Weights of a small image diffusion model.
Model: 8.25M parameters, num experts 8, patch size [8, 8], layers 16, width 128.
Training: ademamix at rate 0.00105, batches of 128.
Rows from block 11 of a small image diffusion model, named by matrix and row number. Rows with one number within an expert belong to one neuron, the router's apart. Each number is 128 + 24 x the weight over its row's rms, rounded and kept within 0 to 255. All counts start at 0.
Before each expert's rows are labels from the 100 images, of 14976 (inputs lightly noised), where the router gives the expert most weight on average: "responds to" is what is common among them. Only what is clearly more common there than usual is listed. The data: aerial photos of the United States (SatlasPretrain). In brackets: how many of the 100.
# router: router (model.blocks.11.mlp.router.weight, 8x128), inputs 0-63
# gate: expert gate (model.blocks.11.mlp.gate, 8x128x128), inputs 0-63
# up: expert up (model.blocks.11.mlp.up, 8x128x128), inputs 0-63
# down: expert down (model.blocks.11.mlp.down, 8x128x128, transposed), outputs 0-63

# expert 2
responds to: crop field (57)
router.2 [ 92 128 138 144 139 127 115 128 110 113 123 125 154 124  95 135 139 127 136 132 106 106 138 132 123 132 141 121  96 124 104  98 111 118  97 129 118 128  90 172 159 140 121  86 116 137 131 107 140 255 144 134  99 137 104 119 108 124 145 139 107 125 136 136]
gate.9 [148 108 136 136 152 104 111  83 156 129 143 119 143 126 154 124 147 157 141  92 123 140 154 133 156  78 140 163 113 140 126 141  83 159 154 149 129 129 133 168 150 111 133 117 152 108 141 167 136 114  96 108  92 137 138  87 115 137 145 126 145 133 158  70]
up.9 [132 130 149 111 133 117 151 118  90 129 177 133 114 105 121 145 170  99 115  76 127 155 164  94  99 122  95 145 117  96 122 130 112 129 117 128 163 136 118 116 129 119 122 139 151 144 135 155 125 168 110 173 163 157 137 118 128 152 124 139  84 143 142 112]
down.9 [134 123 136 126 111 148 134 160 112 112 115 118 138 146 151 141 133 105 138 131 122 158 111 115 172  64 141 108 102  66 143 184 134 162 108 123 128 163 103 150 151 146 145 125  92 114 114 146 130  88 139 141 133 112 156 115  95 119 126 105 119  95 102 115]
gate.10 [134 114 135 149 151 142 123  99 125 117  70 118 141 116 105 122  85  92 157 191 128  98 105 122 100 170 141  95 138 106 135 107 116  76 119 125  95 120 108 154 122 138 113 133 110 117 137 115 142 161 144 117 106  82 111 135 108 100 116 215 131  92 100 136]
up.10 [113 134  94 121 130 115 155 102 158  72 139  86 137  96 137 119 135 140 135 136 126 121 108 140  79 138 105 134 118 111 126  95 136  95  69 173 124 147  86 133 125 161 148 112 141 113 128 107 126 142 123 131 115 135  74 130  86 117 159 199  81  99 130 116]
down.10 [108 127 124 126 142 126 113 132 110 152 132 123 174 148 133 149 147 109 134 131 142 106 123 139  58 124 131 123 125 145 127 131 171 138 126 126 139 126 169  64 146  72 138  62 143 132 142 113 139 152  84 120  87 119 133 150 155 139 125  16 116 123 125 118]
gate.11 [133 135  90 134 126 102 171 130 196 121 146 105 144 110 127 124 112 142 114 116 121 145 154 127 143  93 132 164 117 108  92 112 106 132 103 154 124 153 135 129 132 115 173 124 208 129  99  98 150 154 117  95 112 152  91 145 131  97 140 149 126 122 125 162]
up.11 [125 105 110 129 130  94 102  80 145 104 125 138  94 124 163 129  97 111 104  95 145 117 148  88 154  99 113 104 157 115 136 168 131 143 162 134  88 124 121 143 117 116 106  94 110 132  78 156 136 123  76 131 128 145 157 119 161 133 116 137 142 154 130 127]
down.11 [108 127 130 101 154 112 109 142 116  81 138 128 130 153 150 179 138 134 115  95 132 128 112 140 134 206 135 121 119 128 144 123 143 150 127 141 160 146 134 136 116 149 143 108 142 102 140 155 120 144 144  98 108 102 115 156 130 138 113  95 125  92  86 148]
gate.12 [132 136 138 121 123 154 108 125 146 139  86  93 100  74 108 113 106 142 152 162 112  95  76 105 102 144 148 147  88 162 120  95 129 114  82 141 126 135 116 117  96 103 161 192 127 136 155 116 136 169 141 162 133 137  70 131 110 128 129 103 113 112  92 136]
up.12 [118 120 136  91 121 122 113 127  83  90 173 132 131 153 135 132 103 125 168 119 170 145 139 145 158 163 157  86 175 101 176 181 150 129 143 101 139 111 127 123 104 148 111 120 108 127 128 139 166  85 110  94 124 100 167 156 141 132 118 123 150 160 110 148]
down.12 [122 114 134 146 104 121 142 140 123  81 101 130 109 135 116 137 149 118 131 113 112 140 105 109 183 187 122 129 139 151 110 139 117 109  72 130 109 135 111 170 148 121 135 162 107 134 131 125 134  63 165 137 160 116 138 127 104 112 134 112 149 129 115 135]
gate.13 [161 106 147 109 134 127 144 137 130 136 114 136 101 128 133 139 117 153 112 122 139 139 123 107  29 133 114 137 146 135 145 110 182 118 111 113 142 133 137 109 164  93 133 150 137 125 129  86 102 148 207 191 155 125 127 139 162 135 132 113 135 124 155 126]
up.13 [129 103 131 126 155 138 134 152 156 163 119 127 177 129 136 142 117 132 116 118 113  88 170 146  75 130  98 137 142 126 147 119 141 127 126 141 156 151 180 144 153  71 136 139 119 121 143 117 121  76 189 183 115 144 105 123 117 126 134 107 138 112 161 131]
down.13 [119 134 132 123 131 131 129 136 125 139 135 117 115 138 121 133 123 141 118 124 115 138 145 129 196 132 127 109 115  87 143 125 152 149  76 142 134 120  94 125  95 130 124 146 119 127 128 145 119 153 222 145 136 140 121 143 129 115 111 103 120 121 137 136]
gate.14 [132 165  75 124 101 112 144 130 177 129 130 131 129 150 117 118 114  78  99 115 105 121 104 107 163  55  99 158  99  93  73 151  90 129 126 134 142 135 104 121 131 141 159 142 148 140 152 153 160 158 109 134 146 105 119  98 109 113 123 129  79 103 114 154]
up.14 [133 106 184 132 113  87 131 114  93 116 152 136 134  94 130 144 130 154 159 147 141 113 165 117 135 209 146 111 156 113 172 115 134 105 112 149  87 103 123 116 112 160 111 126 103 109  98 109 122 133 115 115  97 149 130 139 169 130 131 195 151 136 105 135]
down.14 [114 113 123 101 150 127 129 131 124 124 112 129 140 107 118 137 148 110 122 146 140 119 141 142 122 179 175 111 133 103 114 115 139 127 124 120 147 107 127  78  97  98 132  81 116 134 141  84 124  65 131 115 106 105 105 117 120  98 169 130 120 108 107 142]
gate.15 [163 122 104 125 114 102 141 137 131 106 156 130 112 121 128 123 153 117 111 135 131 145 162 137 179 138 126 103 165 125 137 170 117 135  93 112 100 124 100  95 139 128 134 159 119 127 126 132 140 102 113 203 121 112 140 122 122  93  94  81 117 118 133 156]
up.15 [100 119 119 142 126 150 137 132 128  96 121 136 134 167 150 140 124 132 148 127 123 111  82 145  82 166 129 139 114 136 121 120 139 164 137 102 134 122  72 146 106 218 132 118 135 136 127 101 151 112 132  45 133 135 124 127 107 111 145 148 118 125 113 117]
down.15 [145 144 123 118 130 118 117 120 138 122 115 129 107 122 145 117 123 129 130 126 127 127  89 136 150 186 127  91 130 113 100 120 111 133 166 131 112 138 150 139 142  83 131 142 133 140 140 107 146 207  86  83 127 117 130 132 131 130 132 136 127 123  97 107]
gate.16 [141 135 124 165 139 128 131 129 139 115 103 114 134 150 115 117  84  92 131 140 169 134  78 145 105 123 108 145 136 114 145 132 142 114 162 124 109 161 135 118 122 139 125 130 113  60 160 124 107 154 134 109 107  76 119 126 119 110 134 151 143  86 118 121]
up.16 [103 137 160 148 110 142 124 163 155 109 109  91 160 136 145  92 123 112  94 126 126 137 114 150 111  94 130 147 127 130  90 136 112 127 113 105 140 131  74 152 174 140 111 134 122 127 126 148 148 154 118 133 106  79 112 106 127 141 124 143 148 128 162 137]
down.16 [128 152 116 144 113 126 141 132 173  78 107 103  98 106 105 139 137 150 114 152 145 124 131 123 106 168 156 116 125 121 137 117  92 139 150 133 108 112 139 121  73 103 183 147 112  60  88 155 126 134 143 128 161 102 148 154 123 149  95 122 110  97 103 129]
gate.17 [126 122 129 118 136 129 139 118 121 130 134 141 124 133 143 111 120 118 136 143 157 161 116 139 150 105 138  82 163 139 154 179 110 139 190 142 124 132 110 117  86 134 122 136 126 132 123 178 145 127  80  95 146 103 153 117 148 129 133 144 131 143 118 119]
up.17 [130 145 100 126 134 118 101 131 187 119 144  96 122 130 124  93 110 126 130 100 129 157 133 127 170 114 147 122 134 131 107 150 100 158 168 151 123 109 102 110 100 123 134 152 143 116 111 155 132  88  65 123 124  95 135 100 122  99 128 143 126 155 123 110]
down.17 [162 125 133 129 129 116 147 115 146 100 113 117 125 120 130 114 122 129 125 133 116 138  98 115 151 130 111 118  95 238 127 135 102 127 190 139 119 128 148 134 165 170 116 153 122 137 120 138 126 165  68 131 131 132 135 135 136 111 124 142 118 140 138 125]
gate.18 [104 129 102 119 119 143 163 132 144 126 135 123 123 134 139 131 163 128  87 108 111 160 147 113 121  72 106 165  92 124  72 127 134 128 138 135 164 135  82 119 145 158 145 108 161 122 113 153 138 127 104 113 136 128 125 168 105 151 151 129 103 111 138 137]
up.18 [116 117 174 120 118 136 110 177  70 127 126 182 111 133 123 104 147 129 115 144 134 126 145  98 146 115 130 113 139  89 116 143 149 134  97  85 164  90 120 113 129 136 108 164 111 183 127 120 124 131 169 138 139 161 146 176 145 138 105 142 159 168 146 159]
down.18 [132 128 136 158  98 122 135  99 134 147 123 132 107 152 138 143 151 114 157 105 144 159  74 122 107 119 126 110 106 162 145 118 123 144 165 148 120 121 144 151 108 128 144  92 115 138 101 137 153 136 103 109 148 130 120 145 110 148 140 164 141 156 125 101]
gate.19 [121 123 121 125 120 157 117 125 138 133  83 120 114 131 135 113  80 134 153 154 146 120  62 144  49 118 110 113 127 157 140 117 131 121 165 105 137 134 105 144  63 132 125 146 116 132 127 120 116 130 123  88 128  99 118 139 151 137 116 142 126 105  92 130]
up.19 [149 110  92  87 111 156 154 154 174 128  87 104  92 115 146 108  86 130 110 144 138 130 101 106  87 137 122 141 110 154 123 138 132 108 150 106 150 125 127 108  64 116 148 149 153 132 112 143 110  71 120 129 147 117 114 120 142 142 127 119 101 109  84  86]
down.19 [141 115 139 138 114 110 123 154 118 117 124 128 125 117 121 146 137 126 120 132 115 123 104 128 255 143 135  79 130 148 147 135 120 152 125 148 135 108 148 125 164 112  99 136 132 107 129 148 129 177 131 106 115 133 121 118 119 140 126 168 123 116 119 121]

# expert 6
responds to: crop field (54)
router.6 [172 108 126  99 104 108 128 120 164 104 140 132  85 138 152 106 120 132 111 113 171 146 133 114 130  95 112 125 155 120 123 151 151 136 151 103 134 121 122  66 106 128 126 184 144 127 106 137 115 225 134 109 159 131 160 139 142 133 113 100 138 131 128 115]
gate.9 [140 146 170 111  92 150 138 137 105  95 119 148 119 106 147 155 151 120 121 114  97 156 116 130  63 146 101 168  91 120 109 121 168 117 122 134 165 159 120 106 135 132 152 142 156 122 142 109 145 162 154  98 161 132 130 118  99 147 173 131 128 154 132 104]
up.9 [107  85 155 111 132 150 162 121 161 116 106 109 146 156 125 132 137 152 119 131 133 112  95 117  60 103  94 141 145 105 114 135 152 139 144 119 143 102 118 166 154 151 143 116 133 117 108 106 107 150 157 131 123 158 109 132 126 115 148 120 121 119 109 100]
down.9 [129 133 142 150 116 151 119  95 156 118 140 132 119 146 171 122 122 124 143 113 127 116 140 130 106  69  84 177 108 162 130 115  80 133 142 130 129 143 114 199 154 156 132 144 125 131 112 140 117  66  92 130 161 130 131 147 133 128 124 104 150 164 138 116]
gate.10 [128 142 104 151 123  92 123 116 131 137 159 109 140 110 108 121 114 111 120 110 118 112 164 121 255 128 160 143 127 135 118 142  78 130 119 150 126 131 125 111 129 133 134 133 130 118 141 144 133 155  51 146 121  94 133 109  92 101 141 120 108 121 135 117]
up.10 [143 120  80 145 138  84 142 124 156 138 152 133 184 106 110 104 152 123 114 116 109 117 151 115 217 138 138 108 149 136 131 152  69 127 119 127 108 103 118 156 127 138 130 100 128 101 110 128 112  43  90 175  89 131 122 139 107  99 106  97 123 127 126 125]
down.10 [131 141 117 128 129 130 116 129 123 124 125 139 133 153 109 132 122 130 110 126 129 135 154 138   0 167 125 115 121 131 131 121  98 114 154 124 128 105 138 116 128 131 149 139 137 116 109 119 133  79  51 119 124 124 114 134 136 122 141 106 126 139 147 136]
gate.11 [132 134 141 145 137 126 144 150 127  44 163 120 160 140 142 123 148 153 145 121 145 133 180 144 142 148 122 148 138  51 158 116 126  94 104 136 141 107  88 119 102 190 126 119 114 119 124 120 109 128  89 116 143 115 125 156 117 132 134  84 128 127 128 114]
up.11 [120 123 110 137 168 110 115 104 143  69 123 146 128 108 105 138 133 158 136 138 122 135 143 134 135 194 147 153 126  95 158 130 138 103 112 135 145 145  76 110 113 173 116 160 124 132 125 115 129 136 117 125 133 135 122 158 107 119 126 123 130 105 140 130]
down.11 [147 124 123 133 136 129 131 118 134 158 111 132  93 143 127 140 135 120 145 134 126 129 132 137 101  52 142 154 101  91 106 123 104 117 140 132  95 144  90 170 116 122 116 184 136 106 126 145 113 255 111 181 158 123 138 111 123 119 119 196 143 124 130 111]
gate.12 [109 141 125 127 140 127 117 130 123 178 120 129 128 126 142 137 118 119 136 125 111 147 111 144 151 104 177 129 128 214 123 137 117 160 185 141 119 135 136 128 124  59 149  97 154 131 148 127 150 133 120 136 126 136 127 114 110  88 155 102 125 178 161 140]
up.12 [114 139 132 126 130 125 124 134 149 134 129 109 131 142 146 149 134 118 129 125 107 161 109 140 148 124 144 196  96 141 121 115 125 167 182 152 147 105 144 151 119 107 145 118 167 132 126 124 127  28 111 140 120 124 126 120 145 108 144 133 127 178 168 116]
down.12 [142 133 130 128 137 134 132 128 129 120 111 143 155 135 135 121 124 120 119 141 125 118 106 123 118 163 113 102 121 255 126 134 128 125 168 125 124 137 141 111 163 188 131 162 130 132 132 139 130  81 119 113 125 126 129 122 117 144 121  88 132 133 139 131]
gate.13 [163 143 146 114 104  99 161 148 100 101 110 131  97 104 129 116 147 145 149 124 180 117 134 156  73 144 130 151 144 162 116 138 144 143  74 109 134  93  78 121 115 173 104 124 130 159 111 125 104 177 155  69 132 129 121 132 128 125  98  95 124 125 111 130]
up.13 [144 139 132 124 128 126 124 117  99 115 100 147 143 132 116  97 142 126 142 120 125  87  86 144  81  92 128 146  83 133 130 132 104 127 102 121 137 152 131 142 111 164 116 133 111 100 122 134 136 140 108  99 130 107 122 173 108 161 106 163 145 104 113 155]
down.13 [105 135 149 107 151 142 115 135 146 119 121 122  94 122 108 101 143 140 155 121 114 152  98 137  38 109 144 120  93 163 113 148  89 158 153 102 108 126  77 148 163 119 112 140 124 130 134 138 116 173 113  58 125  96 132 151 134 115 119 137 130 134 135  96]
gate.14 [145 118  98 101 139 163 130  92 132 101 140 124 127 128 162 117 131 155 133 128 130 168  86 128 120 195 163 165 136 147 133 118 125 154 149 123 105 139 139 125  73 130 113 127 154  88 122 115  99  91 115 107 143 139 153 154 103 101 170 106 131 155 128 126]
up.14 [134 127 159 110 119 154 139 182  91  89 137 134 125 140 152 105 193 118 142 141 123 162 130 106 133 198 148 133 123 108 113 125 132 137 131 142 162 101 112 102 147 163 118 128 127 120 108 137 128  98 126 101 146 114 152 160 148 169 112 176 115 137 132 116]
down.14 [155 144 110 142 123 133 135 154 155 124 148 118 112 111 162 134 162 135 113 124 118 116 151 124  85 161 148 152 146  90 139 132 114 151 121 131 121 137 135 133  72 131 131 140 145 123 132 126 121  92 159 188 133 105 145 132 105 139 131 102  88 103 105 141]
gate.15 [146 127 126 131 135 128 133 133 125 127  93 119 107 122 129 125 115 128 160 132 137 114 129 132 138 152 159 110 132 214 133 136 106 127 115 115 116 116  61 150  96 174 133 118 112 153 128 129 131 114 125  85  95 115 124 119 136 115  85 135 122 149 105 135]
up.15 [105 127 130 142 159 104 128 120 138 152 167 138 162 127 142 115 114 129 115 143 143 121 147 144 156  21 142 115 159  69 163 145 133 134 147 131 121 128 188 141 170  78 124 118 150  97 142 150 139  87 136 174 128 105 134 137 154 141 145 114 135 120 150 127]
down.15 [127 116 135 120 120 123 125 132 121 115 130 121 125 120 126 128 129 136 130 124 134 124 151 125  96   0 136 114 135  75 128 117 138 130 149 125 143 133 132 109 130  89 128 147 107 110 141 132 134  89 139  99 138 132 120 130 127 129 134 148 128 127 118 133]
gate.16 [125 158 156 135 184 135 153 139  88  61 131 150 164 140 153 116 157 122 186 141 140 103 154 146 121  75 136 116 126 119 132 123 113 128 118 128 126  75  87 180 117 177 119 121 121 129 132 100 133 118 118  99 111 141 127 172 136 126 111 116 138 149 127 117]
up.16 [ 91 166 145 122 111 169 133 164  99 147 125 159 127 162  96 141 149 102 101 114 132 149 144 154 126 162 150 135 147 139 139 130 144 144 135 151 142 141 154 122 151 112 139  81 133 110 125 145 102 117 134 139 131 142 108 159 141 129 147 133 150 144 147 149]
down.16 [106 100 123 144  84 143 115 139 100  65 116 107 115 133  91 123 120 129 159 126 121 148 140 125  97  64 123 112 127 122 161 112  98 137 148 133 142 143  97 141 199 193 134 139 104 129 143 160 105 135 156 187 150 123 131 117 142 143 119 124 121 147 114 101]
gate.17 [160 123 121 107 114 110 137 147 107 123 138 131 115 111 164 108 176 138 109 117 121 138 124 120 131 139 115 168 115 118 139  87 164 120 141 124 153 143 167 103 124  94 125 164 158 107 143 120 135 102 148 145 162 161 133 151 135 123 163 177 137 138 145 134]
up.17 [ 92 116 163 136 102 113 137 142 127 157 122 132 132 155 174  84 125 128 129 117 134 141 145 139 114 125 161 109 156 141 128 149 122 129 148 115 126 106 153 136 159 100 122  91 130 123 121 132  91 118 168 183 114 153 127 130 167 108 137  65 160 178 181 148]
down.17 [116 140 144 151 110 106 111 160 125 133 136 103  95 140 122 120 110 128 139 131 136 134 149 107 134  81 143 165 138 130 128 130 119 109 132 123 150 108 116 152 129 149 114 188 133 153 125 142 103 210 154 156 151 155 121 130 144  98 122  72 125 136 145  94]
gate.18 [130 159 144 102 130 160 126 153 112 134 123 127 110 129 126 136 178 128 126 136 105 143 114 144  94 140 158 195  88 146  99 102 150 142 135 137 157 142 107 110 138 122 158 165 152 123 157 121 146 202 127 111 152 157 121 137 149 133 176 148 111 128 157 159]
up.18 [103 149 121 134 148 127 112 128 120 140 148 131 139 133 131 132 139  88 151 134  84 117 148 136 176 168 139  95 114  97 146 127 106 124 165 173 107 149 135 129 115 106  88 172  93  92 126 148 153 110  94 139 146 120 136 104 123 122 155 149 111 122 142 136]
down.18 [ 99 106 123  99 153 106 120 131 107 139 104 116 182 109  99 107 100 137 109 120 151 119 108 144 160 147 121  91 133 151 131 128 155 109 118 119 145 108 156  47 121 127 119 118 122 143 128 129 125 114 157 129  46 135 105 125 175  99 119 189 119 139 147 117]
gate.19 [179 174 128 116  85 141 153 138 119 111 130 146 131 153 110 146 168 174 114 140 144 170 173 100 144 181 103 178 103 108  80 153 110 166 150 136 161 149 145 125  98 139 135 127 163 149  97 119 125 136 123 102 131 149 163 132 156 162 161 104 149 156 133 148]
up.19 [143 114 150 139 133 137 141 164 137 117 134 135 134  87 133 148 138 134 121 160 122 136 108 133 142  88 177 130 165 128 140 123 155 131 121 109 131 100  74  92 130  88 122 135 131 116 114 109 146 109 170 117 110 139 117 131 164  95 120 185 151 109  93 138]
down.19 [156 154 126 109 117 125 147 144 160 157 114 149 126 137 124 116 144  97 174 119 111 130 156 137 123 118 157 117 102 104 124 148  96 142 102 133 157 128 115 145 113  85 130 133 129 102 134  95 116 158  67 130 125 149 112 105 135 134 140 156 135 113 121 169]

# expert 5
responds to: building (95)
router.5 [177 121 144 152 136 123 133 141 159 143 119 118 118 112 137 111 100 133 161 161 154 116 114 153 127 137 145  92 164 153 147 148 135 120 116 127 114 127 139 156 109 132 135 154 136 158 128 150 144  13 142 119 121 131 144 146 150 127 124 188 133 141 107 131]
gate.9 [126 160 125 138 164  89 109 140 105 106 129 145 114 102 121 147 142 125 130 127 144 150  79 115 125 133  94 137 138 130 141 104 133 185 130 151 163 154 115 129 124 127 109 141 102 153 153 154  87 124 142 136 108 127  64 124 111 129 172 117  46  91 164 103]
up.9 [118 152 138 132 161 128 121 115  93 115 136 131 110 129  96 131 144 131 102 102 131 160  96 130 131  85 119 146 125 123 122 122 139 169 157 133 133 148  99 107 124 139  90 132 114 138 148 152 103 176 138 130 142 131 116 136 117 120 161  39  85 102 178 112]
down.9 [ 84 140 161 118 117 132  93 117 130 111 114 154 145  92 128  96 177 116 128 150 119 127 129 123 121 109 104 109 101 129 113 114 130 136 116  87 123 103 147 151 111 143 124  86 112 135 135 146 118 125 141 148 143 102 115 118 133  88  55 122  69 134 155 105]
gate.10 [ 95 154 127 115 117 125  95 125 107 135 117 122 124 115 130 128 144 163  90  79  94 127 112 133 124 159 143 143 110 170  94 126 131 159 163 118 111 140  99 139 133  95 138  69 151 128 152 122 139 188 102 145 130 154  94 132 108 111 154 121 140 176 189 127]
up.10 [174 132 111 134 134 164 129 151 151 139 118 112 105 138 168 137 142 131  92 135 140 102 132 153 141  96 110 159 109 158 123 112 124 136 129 115 144 168 136  98 103 118 143 153 156 136 134 122 134  89 146  91 146 119 159 166 132 126 166 106 114 112 132 124]
down.10 [133 144 144 149 102 136 105 136  89 145 131 124 137 156 146 129 131  92 146 133 141 125 119 119 130 116 105 125 153 228 154 123 127 132 160 142 117 132 149 116 116 166 137 158 109 123 135 153 148  78 186  96 163 123 135 119 139 161 126  96 148 152 130 140]
gate.11 [141 149 123 114 125 144 100 156  96 131 131 144 130 110 115 171 157  99 145 110 122 131 131 132 131 154 161 178  47 117 113  73 133 111 112 135 128 125 152 121 140 125 108 110 126 103 155 125 149 122 129 130 149 155 157 154 103 144 171 141 161 132 158  98]
up.11 [118 126 146 148 141  88 120  88 123 164 156 127 137 136 112 141 135 137  94 114  73 136 151 129 129 101  90 160 111 116 107 139 149 136 167 138 114 129  97 109 116 134 173 113 120 103 121 132  96 118 147  96 131 144  85 183 117 135 145 157 107 110 156 128]
down.11 [178 156 108 125 121  80 119  87 139 115 112 120 151 153 137 101 124 132 131 130 183 114 102 149 119 155 104 157 156 118 147 159 118 131 152 103 124 135 150 112 110 148  76 151 150 137 119 172 134 142 143 110 148 115  81 123 118 139 122 137  89 137 129 162]
gate.12 [142 137 144 165 118 130  72 128 143 148  97  96 128 162 145 132  92  95 161 157 133 132  98 119 138 126 124 124 153 132  81 156 127 147  85 110 106 149 144 132 125 134 189 162 135 104 158 125 128 136 134 155 139 113 111 141 121 188  98 125 123 122 132 105]
up.12 [115 120 106 100 130 124 187 152 120  96 156 177 103  97 112 108 176 161 107 110 116 147 120 147 113 130 115 109 136 142 145 123 128 138 148 166 140 123  95  89 115 128  64 128 115 136  95 127 121 162 115 101 113 133 134  94 121  78 152  99 133 118 144 137]
down.12 [116 105 122 167 148 113 168 119 116 164 120 145 171  95 132 119 174 111 167 136 110 131 131 155 122 117 172 120 147 133  80 119 151 143 104  86 122  92 113 113 127 105 179 113 125  93  95 132 127  40 136 146  97 105 134 144 109  74 163 135 152 139 101 151]
gate.13 [139 145 146 129 147  93 154 100 116 111 133 125 141 117 156 117  99 102 124 148 116 185 123 127 124 133  99 131 150 137 199 125 133 110 116 134 127 127 121 127 112 133 190 117 160 110 111  99  79 134  98 119 161  98 153 119  92 119 111 109 205 115 148 123]
up.13 [134 110 117 159 161 104 122  91  92 139 133  93 142 127 145 108  94 109 147 131 158 172 135 132 153 105 108 123 146  99 180 126 100  77 120 113 113 130 137 130 111 110 178 127 145 117 137 131 100  86 114 163 140 105 155 136  95 134 106 134 172 102 129  86]
down.13 [155 139 141 127 155 128 134 107 106 140 116 124 133 154 156 141  82 132 142 127 144 172 139 131 132 122 107 146 107 108  79 124 140  82 135 128 135 130 120 147 107 121  99  69 122 140 136 103 147 240 176 128 163 128 163 145 159 131 141 169 181 139 116 122]
gate.14 [135 149 135 118 134 173 103 144 103 144 152 127 139 123 133 182 154 127 131 148 111 161 136 151 123 137 133 192  52 142 115  91 130 131 130 149 154 167 148 117 116 124 145 130 133 126 149 123 120 114 125 127 167 134 130 126 113 171 159 119 135 110 133 125]
up.14 [125 133 110 147 150  91 144 164 149 129 123 159 142 167 116  97 128 172 114 174 130 122 103 152 117 103 165 137 123 157 101 157 171 129 116 120 132 111 163 107  54 102  89 119 105 162 126 166 148 127 105 127 113 126 128 123 136 132 147 129 130 136 112 104]
down.14 [116  85 165  86 148 135 156 165 146  90 120 126 109 122 104 144 139 105 130 108 139 137 120 103 149 148 146 130 163 153 155 128  97 131 119 192 148 138  74 143 174 157 141 120 140 147 136 156 136 147 121 129 133 150 140 155 119 132  93 137  77 138 138 139]
gate.15 [107 122 153 120 167 116 142 108 140  84 148 179 119 159 137 139 123 145 101 189 182 131 132 144 128 132 131 123 119 130 106 133 130 150 129 159 147 128 141 130  87 112  90 120 111  38 126 104  92 131 146 145 125 139 145 151 144 113 116 136 175 131 133 130]
up.15 [102  99 144 169 167 156 150  80 157 131 161 180 101 142 137 132 135 141 144 150 161  90 158 114 124 135 128  85 137 117 140 136 141 170 145 153 127 108 134 153 121 130 104 145 109  85 112 132 125  80 129 112  98 116 125 155 110 105 139 161 141 105 135 150]
down.15 [102 116 141 142 149 154 142 114 140 164 122 156  85 167 156 121 111  94 152 142  89 107 152 130 121 119 137 110 117 107 141 130 133 133 118 131 135 120 118 148  45 138 159 111 140 203 116 109 129 208 125 121 115 151 137 105 153 108 125 153 159 149 141 148]
gate.16 [119 113 159 120 141 105 128 122  98 169 164 148 123 102  96 127 151 128 140 136 116  89  87 143 131 131  94 114 117 132 145 104 138 104  73 171 128  89 144 151 121 118 155 129 184 208 138 124 124 134 130 129 164 127 143 121 137 117 128 123 143 105 122 119]
up.16 [128 144  99 144 106 152 127 127 162 108  78  98 163 157 150 131 101 121 125 115 134 150 169 116 127 120 162 139 124 140  98 147 104 138 171  99 121 183 114 132 127 134  99 134  79  55 118 131 136 124 120 124  90 132  96 130 110 143 127 133 110 139 124 123]
down.16 [143 134 100 116 119 140 131 124 152 170 167 102 148 159 163 126 108 126 131 126 113 165  68 118 131 109 168 160 119 136 150 153 130 157  51 165 126 168 137 136 147 127 167 134 176 188 120 140 131 106 116 121  92 114 116 123 137 149 131 114 112 106 123 131]
gate.17 [ 98 144 126  92 171 132 145 128 129 146 138 127  99 166  84 143 119  93 169 138 139 144  87 112 127 133 115 132  82 129 130  87 104  88 135 134 170 108 120 122 116 138 154 127  94 180 109 161 147 123 131 128 137 137 153  69 161 183 113 126 139 122 131 107]
up.17 [170 110 111 166 127 126 123 119 169 116 115 117 159 100 135  86 118 169 123 132 124 110 160 145 119 174 115 125 168 131 137 144 110 124 118 108  86 160 147 179 132 109 135 134 135 116 132 119 103  81 119 131  94 103  81 159 102  92 144 179 102 127  99 149]
down.17 [155 127 138 164 175 143 149 113 141 139 151 119 130 129  66 161 132 138 110 112 171 140 100 150 131 126 125 121  94 116  80 127 133 172 119 158 153 131 121 101 118 146 144 152 135 120 126 134 168 129 114 135 177 108 108 154 136  91 151 139  62 144 151 120]
gate.18 [146 123  80 114 151 119 121  83 147 162 155 100 129 133  94 107 125 137 157 139 100  64 152 124 151 146 165 167 142 167 126 118 110 164 122 147 150 140 135 123  98  77 154 117 131 171 135 152 112 117 142 127 106 104 131 146 112 157 131 130  95 125 116 120]
up.18 [122 136  98 140 105 130 111 125  99 152 124 144 128 142 124 196 129 113 116 132  77 136  99 138 140  93 142 160  80 141  86 105 129 143 117 134 119 156 162 113 141 102 146 132 140 123 165 117 152 140 155 145 143 114 124 135 123 132 182  77 117 118 173 122]
down.18 [121 106 104 110 124 156 122 114 108  83  92 137 134 123 163 135  96 152 141  99 136  88 114 103 103 152 150 119 111 173 127 138 113 172 107 110 131 109 118 144 159 176 115 127 129 152 152 170 118 116 156 105 129 141 121 104 141 124 150  97  99 133 162  98]
gate.19 [144 115 105 151 143  87 148 100 156 123 162 113 119 147 119 112  89 138 152 102 109 143 147 120 134 151  70 150 168 126 121 140 107 105 133 126 121 125 127 127 118 108 147 128 125 114 163 143 120  82 119 124 124 103 123 123 139 165  93 189  79 128  96 129]
up.19 [147  94 116 131 126 123 140 121 140 143 139 112 108 190 106 102  69 140 144 100 100 122 117 128 129 117 105 125 142 132 109 124 122  89 125 112  96 142 128 135 187 128 184 108 117 122 128 102 220 129 149 109 132 101 153 123 113 165 114  93 122 118 147 125]
down.19 [154 103 125 124 152  92 145 125 114 105 131 112 135 137 111 125  85 161 101 107 131 181 133 128 124 131 106 141  92 128 138 153 123 105 122 138 156 103 102 114 189 125 113 129 140 135 150 139 169 143 117 123 137 143 112 122 122 158 109 163  96 122 136 122]